Rows from block 2 of the text encoder of a small contrastive audio-text model, named by matrix and row number. Rows with one number belong to one neuron. Each number is 200 + 20 x the weight over its row's rms, rounded and kept within 0 to 999. All counts start at 0. After the name is the row's rms in percent of the matrix's.
After each neuron's rows are labels from the 100 texts, of 14848, where the neuron reaches its highest value: "fires on" is the input token at the peak. Only what is clearly more common there than usual is listed. The data: short read English sentences (LibriTTS-R).
# fc1: MLP up (text_encoder.blocks.2.mlp.fc1.weight, 1536x384), inputs 192-287
# fc2: MLP down (text_encoder.blocks.2.mlp.fc2.weight, 384x1536, transposed), outputs 192-287

fc1.349,098,172,184,215,200,228,224,196,216,202,206,214,218,210,199,184,190,195,189,202,166,239,193,185,198,221,187,184,196,174,221,202,211,223,181,162,211,204,194,178,211,221,183,196,240,180,200,221,170,212,223,195,191,222,220,210,173,176,217,236,162,168,186,227,216,159,216,241,222,203,175,208,195,219,193,157,188,146,162,200,234,246,207,224,235,181,182,169,189,169,164,182,195,186,201,182,217
fc2.349,105,211,196,211,213,191,169,176,205,217,206,220,204,214,175,226,166,193,209,210,183,170,230,202,215,177,199,207,199,217,220,222,225,192,200,215,189,186,181,206,200,154,187,222,200,191,205,193,220,198,204,227,206,214,186,223,216,189,194,188,225,185,205,226,205,219,213,206,202,181,201,204,202,197,207,213,194,224,204,189,220,163,199,247,209,227,216,168,209,209,183,199,178,187,233,214,222
fires on: "j"

fc1.227,108,221,184,220,230,209,232,195,204,213,211,167,170,244,184,169,192,209,237,172,191,194,195,210,228,166,200,178,206,192,226,216,165,207,196,189,211,187,192,226,223,175,200,206,217,204,164,233,186,221,219,197,155,210,161,210,155,204,205,204,216,244,194,197,186,168,233,186,211,233,186,181,206,207,195,172,169,210,206,193,195,180,203,166,214,206,228,189,173,186,217,173,209,167,200,225,230
fc2.227,096,215,232,161,188,227,196,183,203,178,195,236,208,204,180,222,199,207,185,194,182,180,203,194,222,182,206,186,171,222,186,229,202,178,212,168,174,204,186,238,221,176,203,191,202,231,179,210,194,169,206,192,235,213,192,181,194,207,204,192,186,208,183,219,209,197,184,186,190,186,212,186,158,191,214,189,187,196,216,201,209,182,205,228,249,207,182,222,185,217,226,211,222,229,192,191,211
fires on: "r"; "o"

fc1.530,094,198,212,138,219,192,218,186,197,190,203,215,201,196,188,206,228,198,218,173,216,201,180,207,192,219,209,209,215,217,170,217,172,172,185,236,188,181,190,207,200,238,173,207,205,177,208,186,184,207,181,194,213,239,216,196,195,193,214,224,201,229,199,246,184,224,197,185,189,192,210,209,181,187,205,180,217,197,223,196,176,202,248,208,194,169,197,175,190,203,184,162,201,206,227,194,195
fc2.530,099,220,206,191,218,196,207,196,195,216,200,239,221,174,158,184,206,198,205,183,214,225,181,219,187,227,212,204,178,202,205,182,184,194,223,202,206,183,213,203,191,213,218,215,204,208,196,190,224,198,224,214,192,222,172,184,211,174,229,186,201,185,193,205,179,191,195,206,221,201,174,199,184,187,168,182,206,193,195,221,185,197,187,224,198,199,153,200,207,205,161,209,232,177,200,212,204
fires on: "e"; " "

fc1.408,096,182,221,168,214,152,207,224,193,227,195,197,230,217,189,193,215,200,173,216,212,212,204,201,214,195,234,204,199,182,191,220,216,175,226,168,210,171,172,231,209,223,236,215,222,179,202,163,185,207,203,188,207,194,211,181,162,175,175,202,185,212,175,192,203,182,192,213,222,205,208,183,187,162,206,183,195,236,188,189,204,173,227,181,211,181,200,223,189,184,202,197,198,168,188,212,206
fc2.408,094,179,193,189,230,232,182,176,221,218,200,215,209,210,207,181,192,203,191,156,204,190,181,205,149,223,216,188,186,223,197,214,196,205,221,191,179,219,195,210,205,198,179,234,209,185,207,201,222,221,224,194,195,194,172,220,158,191,193,223,228,195,216,204,234,196,199,173,174,187,218,193,166,226,189,193,194,161,204,192,186,205,177,179,179,201,185,189,191,185,211,196,191,215,182,211,205
fires on: " "

fc1.139,094,210,202,167,203,202,225,192,236,170,192,214,254,194,202,227,212,197,196,178,208,210,200,190,189,182,221,186,194,195,185,212,189,191,167,187,151,180,182,210,207,183,233,229,219,203,205,191,216,201,237,203,193,227,197,179,194,211,186,182,160,216,189,231,230,214,199,218,197,212,205,203,186,191,178,215,193,235,189,209,176,196,202,221,209,170,212,170,218,201,195,213,218,212,206,202,177
fc2.139,096,177,215,211,176,206,184,151,228,189,197,207,211,210,215,159,206,197,204,191,200,220,181,206,230,159,176,207,202,203,203,194,186,164,184,204,217,241,187,157,180,187,204,200,225,203,217,168,243,212,215,214,216,196,233,217,200,189,191,225,155,232,175,200,172,195,213,194,210,175,205,192,173,225,224,224,209,184,232,183,203,232,185,228,222,186,170,197,201,210,198,181,193,196,247,180,199
fires on: "e"; "d"

fc1.714,106,212,173,199,179,199,188,178,175,230,206,219,202,182,199,190,182,182,220,201,219,209,184,208,215,219,186,193,192,208,202,214,206,204,191,188,171,206,163,213,218,209,209,210,203,182,166,198,181,191,172,198,200,200,200,196,215,170,165,207,194,195,197,203,227,187,208,209,203,211,190,198,198,170,208,172,220,174,211,177,205,216,198,200,185,203,214,200,178,197,211,194,156,180,227,199,207
fc2.714,101,211,195,209,199,219,241,182,192,185,216,196,199,222,225,185,219,172,212,233,180,226,225,207,215,228,205,222,232,191,183,177,197,196,226,219,223,234,244,181,216,204,196,176,170,212,173,214,205,226,165,210,208,251,210,196,212,188,179,206,212,208,219,236,204,203,206,200,176,188,230,175,217,195,182,211,188,156,212,214,201,228,179,201,205,216,230,217,214,190,198,221,207,228,203,192,225
fires on: "j"; "d"

fc1.501,105,226,167,207,192,207,223,214,158,209,191,221,219,240,173,231,179,218,228,205,206,199,168,175,202,186,226,203,190,188,210,241,180,212,198,221,223,178,211,185,202,213,197,189,183,199,188,227,189,234,180,214,200,250,175,217,216,216,232,200,192,188,169,200,148,174,202,180,227,195,190,206,172,224,219,219,217,197,206,198,212,165,225,204,196,192,194,195,192,206,227,207,230,198,186,194,206
fc2.501,095,223,233,188,197,218,222,211,157,181,220,207,219,215,168,192,214,231,196,222,216,179,186,205,182,155,200,219,214,207,201,191,173,164,192,186,227,196,203,198,199,215,222,205,193,212,203,189,160,189,188,206,207,182,191,223,202,251,188,200,215,201,218,238,199,210,160,232,188,194,188,216,168,163,204,194,245,185,202,196,179,211,173,207,200,198,187,229,181,187,195,151,219,199,171,184,207
fires on: "r"

fc1.173,106,209,213,177,199,154,205,202,221,208,226,172,214,211,217,224,190,180,195,169,194,203,221,175,202,201,215,207,210,173,183,211,204,221,189,205,177,194,169,208,161,207,194,225,205,161,204,144,193,233,195,212,209,189,199,203,224,209,202,232,203,214,195,215,179,172,203,209,205,203,194,171,191,204,183,244,199,181,213,227,183,157,247,200,183,216,161,191,201,175,192,221,183,197,191,215,209
fc2.173,100,247,202,207,187,208,172,222,174,199,213,193,239,196,168,189,172,183,161,214,207,209,258,182,198,190,206,164,181,213,193,197,195,216,194,188,183,225,181,185,189,195,170,187,198,224,184,174,233,179,196,194,211,198,215,215,180,206,203,174,196,199,175,212,228,205,198,199,193,164,171,221,211,216,201,191,193,184,206,207,220,201,179,226,168,230,207,226,199,211,182,218,193,221,162,221,187
fires on: " "; "d"; "c"; "k"

fc1.420,100,183,220,225,205,200,184,198,201,228,221,161,196,181,210,192,201,186,201,194,223,174,200,186,210,225,196,173,173,184,227,165,189,187,158,222,205,245,174,221,183,180,195,186,213,229,211,208,197,224,201,220,218,215,220,220,198,221,201,181,202,216,223,224,205,171,209,206,187,201,215,184,177,189,203,191,225,220,199,198,226,220,211,204,201,213,214,198,209,206,200,211,200,166,168,176,162
fc2.420,093,205,200,223,192,266,177,189,222,220,185,211,205,198,214,188,203,207,183,192,187,212,226,197,185,180,188,196,207,186,229,179,210,214,242,193,203,197,187,211,180,167,208,214,214,219,206,221,189,198,234,187,188,195,238,188,207,175,192,175,237,196,214,174,199,227,218,202,179,182,227,217,221,231,195,217,164,223,174,201,209,215,193,183,181,207,214,216,220,200,199,191,178,211,186,197,210
fires on: "j"; "v"

fc1.229,105,192,199,191,191,227,213,194,205,207,196,165,202,207,191,206,181,198,230,222,212,206,183,177,198,206,197,242,189,217,200,215,175,207,187,184,198,158,204,188,202,189,208,221,210,176,217,207,190,226,188,213,213,196,195,183,203,229,214,213,223,172,206,233,237,187,201,202,219,200,190,194,201,219,192,182,235,211,225,176,198,162,206,194,239,226,163,209,184,185,196,205,200,177,221,199,203
fc2.229,103,159,207,242,213,170,223,165,190,222,205,183,188,209,208,229,215,178,246,199,213,203,182,230,212,198,180,220,202,190,226,200,217,190,195,220,211,209,200,190,183,207,228,185,203,184,179,174,168,203,183,151,184,186,177,218,177,200,162,216,235,211,171,168,191,208,194,217,189,217,234,179,198,205,182,247,207,208,181,180,183,180,182,217,206,232,218,191,223,206,200,243,206,212,243,201,204
fires on: "j"; "o"; "d"; "g"

fc1.482,096,214,172,216,172,238,185,204,194,198,157,226,187,230,191,228,240,190,201,188,199,178,224,214,229,186,215,242,186,208,191,192,195,205,205,180,221,209,180,196,204,214,208,195,143,224,201,171,169,185,179,214,183,216,180,227,167,212,215,206,178,199,209,175,159,222,227,223,205,195,211,171,209,217,207,183,216,170,228,188,236,169,202,200,175,211,203,190,142,217,195,196,192,197,217,177,169
fc2.482,096,186,195,179,207,210,214,244,176,168,220,210,207,202,209,213,159,170,179,198,179,175,175,196,214,200,200,195,206,216,211,218,216,195,210,224,243,225,180,195,205,190,221,176,199,214,201,207,150,209,197,203,203,166,202,198,213,205,174,210,176,208,237,226,210,182,205,195,220,217,214,177,210,200,189,203,219,202,170,200,202,194,206,230,212,200,210,200,200,226,200,206,230,233,198,230,203
fires on: "r"

fc1.433,095,204,197,189,242,214,209,173,174,170,208,200,215,218,183,229,193,170,215,201,200,222,188,212,208,195,225,199,237,216,197,194,224,208,191,219,179,193,188,219,220,176,200,192,208,182,158,224,175,199,220,225,197,194,174,202,177,216,192,187,165,175,230,169,215,196,211,238,165,183,185,178,197,225,187,192,222,218,230,150,212,199,229,209,208,174,193,174,195,210,199,172,212,203,187,187,205
fc2.433,103,213,176,199,170,182,218,211,206,185,199,236,157,175,160,190,216,183,211,185,190,162,206,201,195,188,197,200,177,206,173,198,208,206,177,211,229,217,225,193,194,182,193,190,203,221,210,218,208,206,168,161,179,190,197,239,195,197,184,184,181,218,179,207,212,183,212,203,179,253,179,215,204,229,205,174,218,202,202,205,188,214,201,196,204,201,256,172,178,207,178,157,180,166,225,212,212
fires on: "r"; "s"; "k"

fc1.356,102,221,222,205,198,195,193,181,177,198,213,232,215,212,184,160,214,171,194,182,183,200,230,205,236,179,192,168,179,205,222,219,180,200,215,177,188,202,172,193,221,161,171,206,172,164,198,221,183,213,218,155,206,209,177,221,230,190,205,192,192,210,207,210,218,215,233,186,208,216,206,216,191,217,184,208,177,188,204,200,206,185,202,222,206,198,236,195,201,234,206,218,171,157,176,194,177
fc2.356,102,206,196,183,181,195,218,179,185,245,208,208,192,202,193,225,188,247,238,196,156,199,254,190,195,177,203,250,207,200,180,211,188,194,182,224,201,213,208,201,180,158,175,191,175,189,189,173,208,217,147,215,197,225,185,211,177,196,169,197,210,198,206,207,227,171,178,208,195,191,164,193,163,176,228,211,219,192,246,207,204,199,181,234,190,200,211,207,213,203,208,196,182,202,202,233,198
fires on: "r"; "d"; "m"; "n"

fc1.336,098,225,159,198,215,184,191,192,196,185,203,198,210,198,190,194,255,216,166,193,221,159,211,187,209,213,255,205,193,222,188,221,180,233,175,172,162,179,190,161,204,206,204,211,225,172,195,202,223,193,226,199,198,218,214,199,226,190,214,193,175,204,173,188,194,175,189,208,223,203,198,248,196,206,234,179,220,202,183,229,236,203,198,213,204,180,207,184,185,204,226,211,154,178,202,181,205
fc2.336,109,224,251,177,225,207,203,184,178,179,183,207,192,206,236,188,217,204,196,204,216,212,178,198,219,220,190,181,214,215,202,188,207,249,191,200,199,203,206,178,192,213,225,196,223,195,171,215,206,227,205,187,200,203,190,174,216,253,199,180,184,187,209,164,181,215,182,196,219,207,198,190,206,217,209,167,184,186,238,198,215,190,223,178,170,188,174,232,220,210,194,216,178,154,228,150,181
fires on: "j"; "i"

fc1.333,104,209,190,196,213,232,166,200,225,194,190,185,205,218,195,185,223,243,217,177,221,219,236,210,202,217,186,207,182,241,195,218,194,200,191,187,170,200,207,222,150,206,175,165,189,220,167,215,197,202,169,211,211,181,201,216,204,223,197,239,155,167,198,219,185,211,215,196,202,180,182,233,167,231,206,181,151,234,180,218,179,183,219,199,179,180,201,220,197,168,229,204,205,200,192,195,185
fc2.333,099,197,253,210,163,220,184,192,178,193,175,180,169,202,168,203,199,196,220,204,209,155,189,175,200,254,227,177,205,196,216,167,197,159,192,204,190,222,219,188,202,212,215,213,202,173,226,208,209,164,232,207,196,197,227,215,229,171,184,195,204,204,235,208,186,242,196,172,207,173,171,217,222,212,157,214,220,209,194,216,205,220,190,218,212,184,207,210,198,214,194,214,219,209,234,246,169
fires on: "j"; "d"