config = dict(
    input='log_mel',
    text_encoder_qk_norm=False,
    warmup_steps=580,
)
Rows from block 3 of the text encoder of a small contrastive audio-text model, named by matrix and row number. Rows with one number belong to one neuron. Each number is 50 + 10 x the weight over its row's rms, rounded and kept within 0 to 99. All counts start at 0.
After each neuron's rows are labels from the 100 texts, of 14848, where the neuron reaches its highest value: "tokens" is the input token at the peak. Only what is clearly more common there than usual is listed. The data: short read English sentences (LibriTTS-R).
# fc1: MLP up (text_encoder.blocks.3.mlp.fc1.weight, 1536x384), inputs 0-54
# fc2: MLP down (text_encoder.blocks.3.mlp.fc2.weight, 384x1536, transposed), outputs 0-54

fc1.622:53 40 64 63 58 62 51 54 42 61 55 58 56 39 63 47 40 66 51 42 45 55 55 67 44 47 69 44 46 45 43 40 57 58 44 46 56 40 43 52 37 64 45 51 58 59 50 56 62 53 46 62 49 62 59
fc2.622:42 57 53 58 49 43 42 58 58 57 55 55 35 54 62 57 58 45 43 78 46 54 53 56 58 46 57 47 43 55 35 47 62 53 51 51 55 57 59 52 60 50 46 36 48 43 40 29 59 53 41 52 59 70 56
tokens: "t"; "g"; "c"

fc1.110:49 31 48 70 44 59 54 31 60 45 44 37 55 51 34 52 68 52 29 47 44 67 44 47 45 41 32 65 65 53 56 56 56 54 72 54 59 51 56 51 44 52 68 41 52 40 53 52 37 55 68 60 57 54 31
fc2.110:59 33 37 65 65 36 34 62 41 50 66 49 60 64 45 49 37 59 51 52 65 47 42 47 38 49 45 65 48 52 44 67 50 55 43 61 42 28 50 49 49 56 62 55 60 43 49 44 63 46 52 50 53 53 46
tokens: " "; "t"; "l"; "'"

fc1.188:45 46 65 57 63 44 49 37 57 66 44 65 45 54 54 46 53 51 59 66 47 63 49 52 35 60 54 42 55 47 58 40 45 64 45 51 62 50 59 55 53 58 55 69 36 54 53 47 55 75 53 42 26 55 48
fc2.188:55 43 35 45 52 42 46 71 50 52 38 50 54 46 43 39 16 65 63 45 45 42 56 34 42 39 59 46 49 50 53 48 50 49 56 49 46 54 50 26 54 55 64 51 33 27 49 59 46 29 42 49 44 40 46
tokens: "r"

fc1.125:47 59 57 40 35 45 59 38 60 52 51 48 65 50 49 58 55 53 33 46 44 51 32 52 41 46 61 38 52 46 47 49 54 41 46 36 45 76 46 44 34 34 34 73 54 77 55 55 54 43 55 67 53 56 63
fc2.125:56 63 39 56 59 34 57 36 43 69 32 55 60 55 46 36 70 54 38 43 41 27 47 50 58 43 61 51 51 37 44 59 47 41 57 67 56 50 46 64 47 34 60 58 64 64 51 64 48 66 35 79 49 58 44
tokens: "n"

fc1.126:56 45 38 48 46 38 47 54 51 57 34 53 67 38 62 45 54 47 63 56 65 52 49 53 45 62 62 43 42 41 46 56 66 26 53 69 36 56 51 56 48 40 61 61 40 59 44 46 44 48 59 53 41 61 39
fc2.126:58 51 53 34 44 50 61 44 45 40 61 38 27 48 62 51 72 55 44 48 41 48 51 37 53 38 63 45 54 44 69 42 48 48 68 58 49 51 49 60 65 40 59 40 49 49 46 33 57 51 62 50 49 46 54
tokens: "n"; "m"; "s"; "l"

fc1.394:38 42 49 58 44 50 66 43 55 43 54 50 56 60 42 54 51 54 48 51 50 57 46 24 46 51 57 49 47 61 53 45 57 41 43 55 68 39 62 43 37 50 44 63 48 34 58 65 54 49 47 56 29 39 48
fc2.394:43 58 44 47 58 66 33 63 65 53 49 57 49 62 54 42 43 42 52 54 55 43 49 60 49 67 35 71 63 49 35 34 63 41 60 45 56 44 69 47 29 43 47 59 53 46 66 67 49 49 53 35 48 58 62
tokens: "'"; "d"

fc1.653:50 60 53 38 37 35 64 69 59 40 66 65 45 52 40 61 59 49 24 45 55 49 52 34 42 38 56 73 44 51 46 61 40 47 45 51 33 55 45 44 45 47 47 37 56 40 49 49 52 46 61 51 58 55 64
fc2.653:59 56 41 61 49 44 63 65 48 51 53 42 57 49 55 46 44 57 59 48 43 52 48 43 40 60 48 46 54 30 51 62 52 51 51 70 38 54 66 67 42 57 53 44 52 56 64 50 51 66 39 50 51 56 50
tokens: " "; "'"

fc1.742:52 57 46 65 52 60 67 30 47 40 23 41 26 40 44 55 43 70 40 58 52 61 29 46 65 42 54 54 69 58 43 68 49 50 55 40 41 63 61 55 46 38 58 45 71 79 33 45 45 56 64 60 52 41 60
fc2.742:41 71 55 48 55 50 59 60 46 46 60 51 46 74 54 53 40 50 28 53 51 49 53 49 50 41 46 42 63 55 63 33 53 49 49 52 57 47 45 39 60 47 56 61 42 53 53 25 47 53 51 35 50 51 62
tokens: "n"; "'"

fc1.375:30 33 49 34 52 50 57 43 48 51 33 48 66 54 65 69 55 52 68 29 52 54 48 38 47 47 50 52 55 61 60 52 74 60 52 39 50 34 48 37 58 62 48 46 54 53 45 62 45 46 56 34 31 43 75
fc2.375:55 37 55 51 43 58 46 61 52 39 60 60 52 52 64 48 52 39 56 31 57 39 40 52 37 47 33 48 57 39 40 45 73 64 54 41 48 45 66 38 61 54 46 65 37 54 43 58 58 50 46 54 56 45 38
tokens: "t"; "d"

fc1.342:39 48 51 53 63 51 60 40 40 55 39 45 59 62 50 55 28 63 29 46 35 61 66 57 48 39 58 53 53 44 46 55 59 39 50 54 55 44 41 52 47 68 62 38 46 43 38 70 49 49 49 58 55 63 55
fc2.342:31 57 46 58 42 43 46 40 49 42 44 47 57 57 58 45 40 53 59 62 61 51 47 46 40 48 49 61 26 36 51 40 47 38 60 55 61 49 43 59 58 56 29 65 54 47 51 46 60 46 66 31 50 32 64
tokens: "n"; "r"

fc1.573:51 35 41 36 41 50 52 32 59 54 39 56 56 37 66 66 51 55 55 38 53 48 41 35 39 58 52 67 47 43 36 47 57 51 32 47 47 59 35 39 46 57 43 58 56 57 53 53 64 64 37 52 51 41 50
fc2.573:39 66 54 48 63 56 42 45 56 62 60 74 36 50 51 58 54 53 41 47 37 73 56 44 49 64 57 47 54 43 44 63 46 53 53 29 50 33 51 51 37 49 55 40 41 46 41 48 37 57 45 52 45 46 48
tokens: "r"; "o"; "l"; "p"

fc1.108:56 54 43 65 35 44 54 68 62 53 49 46 41 47 49 56 48 56 61 54 47 47 41 63 40 52 35 45 43 55 62 57 51 51 42 37 49 48 61 43 49 41 54 46 39 42 48 60 60 43 57 38 45 54 37
fc2.108:44 51 58 64 46 47 49 56 41 49 29 41 49 52 46 30 69 53 28 57 50 46 62 50 36 56 35 53 27 51 48 48 53 40 42 65 68 58 33 55 37 55 51 48 39 50 58 46 48 50 38 51 36 66 49
tokens: " "

fc1.707:47 52 69 54 51 44 57 47 61 59 66 49 44 48 47 55 37 56 30 43 46 58 32 49 53 45 53 50 75 47 38 65 50 47 39 44 53 62 43 57 41 58 43 72 51 65 48 51 38 55 45 41 35 46 38
fc2.707:48 74 52 64 53 48 47 61 49 51 45 44 45 49 33 41 29 24 39 58 60 58 53 44 64 39 48 71 53 55 52 57 47 48 40 50 49 43 51 51 63 53 34 42 46 81 48 41 70 41 41 56 62 75 54
tokens: "t"; "o"; "d"; "b"

fc1.566:42 22 54 43 53 58 56 62 50 64 59 53 50 51 64 36 41 66 61 52 30 26 49 60 56 53 45 42 61 50 40 46 58 67 52 46 63 50 51 61 60 41 42 64 47 44 46 56 34 42 37 49 41 41 37
fc2.566:52 52 68 58 45 53 57 40 59 48 64 49 36 54 31 49 52 56 38 47 40 41 47 51 44 61 51 52 52 40 50 46 44 31 48 44 56 60 46 25 63 44 55 57 53 64 60 52 53 42 52 41 50 48 37
tokens: " "

fc1.259:31 51 53 54 52 57 49 39 50 52 43 53 43 57 54 41 43 58 46 60 51 40 49 53 43 41 35 60 56 44 45 28 66 31 44 39 46 48 43 55 43 57 60 56 57 52 61 56 56 49 40 44 45 38 50
fc2.259:53 58 31 59 61 56 34 42 57 33 66 49 60 59 33 54 53 54 64 43 56 76 57 69 53 53 45 43 57 55 44 32 68 39 33 40 44 37 42 50 50 47 46 32 44 65 62 57 49 46 47 55 61 43 58
tokens: "'"

fc1.601:62 35 43 52 50 41 61 56 52 52 43 53 49 41 56 59 57 59 41 40 67 50 58 53 56 67 52 61 61 60 48 58 44 51 49 57 57 50 47 54 64 43 64 48 62 55 43 57 43 48 64 60 60 49 44
fc2.601:40 44 57 54 27 51 64 48 62 64 54 52 58 62 57 75 65 67 50 47 71 58 46 53 37 54 56 46 50 46 44 36 55 46 68 45 40 46 48 44 60 44 34 65 68 58 39 65 61 52 67 56 57 54 43
tokens: "r"; "w"

fc1.312:59 42 60 53 55 49 59 42 43 55 56 63 56 58 67 60 54 44 39 43 60 56 57 68 54 44 48 42 46 39 51 40 47 45 48 53 47 25 42 60 56 51 44 62 40 52 37 52 53 61 66 35 33 33 35
fc2.312:49 47 41 42 60 45 60 36 50 41 43 41 51 55 51 64 49 44 51 67 53 35 34 44 42 45 49 20 32 52 45 46 58 48 57 45 61 48 44 44 53 54 42 49 47 56 63 53 47 33 41 45 58 46 54
tokens: " "

fc1.416:46 48 46 60 44 40 42 42 40 42 45 53 56 53 49 63 57 62 58 43 60 49 35 39 45 42 57 34 52 63 45 56 65 56 53 34 62 67 58 47 44 42 41 62 46 43 55 43 41 41 27 48 56 56 39
fc2.416:56 46 68 51 44 51 56 56 34 47 45 47 47 62 73 45 63 57 44 60 31 55 56 32 40 56 67 54 43 40 57 41 50 52 32 64 55 46 59 58 37 55 32 62 54 57 44 60 57 45 44 41 44 39 49
tokens: "n"

fc1.657:30 63 50 51 43 65 58 48 52 30 68 47 50 47 44 44 67 47 42 38 48 64 40 66 44 38 65 59 46 29 45 40 50 56 47 47 56 65 42 33 53 53 65 50 52 43 52 60 49 39 48 66 37 74 56
fc2.657:52 67 40 61 36 51 54 54 48 52 62 46 46 49 26 39 31 45 38 50 65 36 55 40 70 50 52 59 38 37 46 36 68 50 60 51 48 63 43 50 68 54 35 55 50 71 64 37 60 48 48 46 41 59 63
tokens: "t"; "d"; "c"

fc1.553:43 59 55 58 66 34 64 36 49 41 38 62 46 52 50 55 47 59 33 72 45 45 55 56 51 61 62 48 46 64 48 55 50 60 50 59 45 51 46 50 45 62 30 46 73 30 33 49 37 46 48 67 46 64 61
fc2.553:43 65 42 61 44 42 44 55 45 64 48 40 58 48 54 46 57 62 49 34 57 48 60 59 45 54 31 36 33 57 54 35 37 45 32 35 40 61 29 62 52 57 71 25 27 56 61 65 65 42 61 65 55 46 56
tokens: "t"; "k"; "d"; "f"

fc1.204:55 38 30 33 49 46 47 49 58 60 55 54 56 56 47 49 37 44 48 44 57 56 53 54 39 57 36 53 57 37 54 56 42 59 56 53 51 50 52 52 41 54 42 37 45 62 41 51 42 49 52 52 57 45 64
fc2.204:26 48 59 62 53 51 43 57 58 43 35 44 59 67 37 60 29 35 60 42 33 25 65 59 38 46 51 40 61 47 59 52 63 67 55 51 58 49 56 40 65 42 66 54 31 43 51 58 50 36 37 36 68 46 54
tokens: " "; "r"

fc1.83:56 61 42 56 46 67 41 39 55 49 50 59 40 67 71 74 44 54 56 52 31 61 27 43 56 49 49 55 40 60 39 55 47 46 41 41 42 50 64 41 50 58 49 50 40 43 64 60 39 63 56 35 44 35 51
fc2.83:46 39 49 40 44 62 64 50 45 39 55 62 48 58 44 52 69 54 45 23 34 56 51 50 24 48 58 56 55 47 33 44 44 59 64 46 43 40 32 42 53 44 63 49 35 60 43 39 67 57 42 54 35 64 55
tokens: "n"; "d"; "m"

fc1.531:57 32 65 50 36 48 47 48 40 39 44 58 32 57 52 49 41 54 46 53 51 63 56 57 44 48 48 53 56 32 46 49 64 50 42 49 53 54 57 59 48 65 40 51 51 48 39 50 38 57 44 49 38 45 54
fc2.531:51 47 34 53 49 61 47 54 66 49 55 54 33 46 58 44 47 35 53 48 64 53 56 44 56 60 56 37 56 69 53 58 38 48 29 47 22 52 40 49 43 42 41 50 64 53 45 59 55 48 43 71 33 52 39
tokens: " "; "'"

fc1.13:48 37 61 46 40 41 60 42 40 50 48 49 45 53 59 56 54 57 42 46 49 53 52 60 38 70 48 65 49 34 53 65 54 48 46 43 41 56 34 64 56 55 47 48 32 41 53 52 57 54 64 64 43 34 59
fc2.13:54 52 50 39 43 60 57 43 57 54 36 54 61 38 44 45 61 43 53 46 51 55 53 41 71 39 54 29 34 49 57 34 40 40 50 28 49 60 57 69 58 67 58 37 43 67 32 56 33 45 55 42 50 48 45
tokens: "'"

fc1.660:48 50 52 63 48 71 55 44 61 56 43 62 60 62 46 51 68 58 40 66 60 58 51 55 47 65 70 70 53 54 60 27 48 50 55 43 48 67 57 59 43 50 40 35 42 42 61 55 46 39 53 62 39 57 61
fc2.660:39 47 48 40 39 42 58 55 34 52 61 48 56 36 48 54 49 42 33 40 52 47 45 52 36 44 47 59 66 50 53 58 59 45 37 35 41 55 43 53 57 41 57 48 42 40 42 33 42 55 36 59 53 44 54
tokens: "t"; "d"; "c"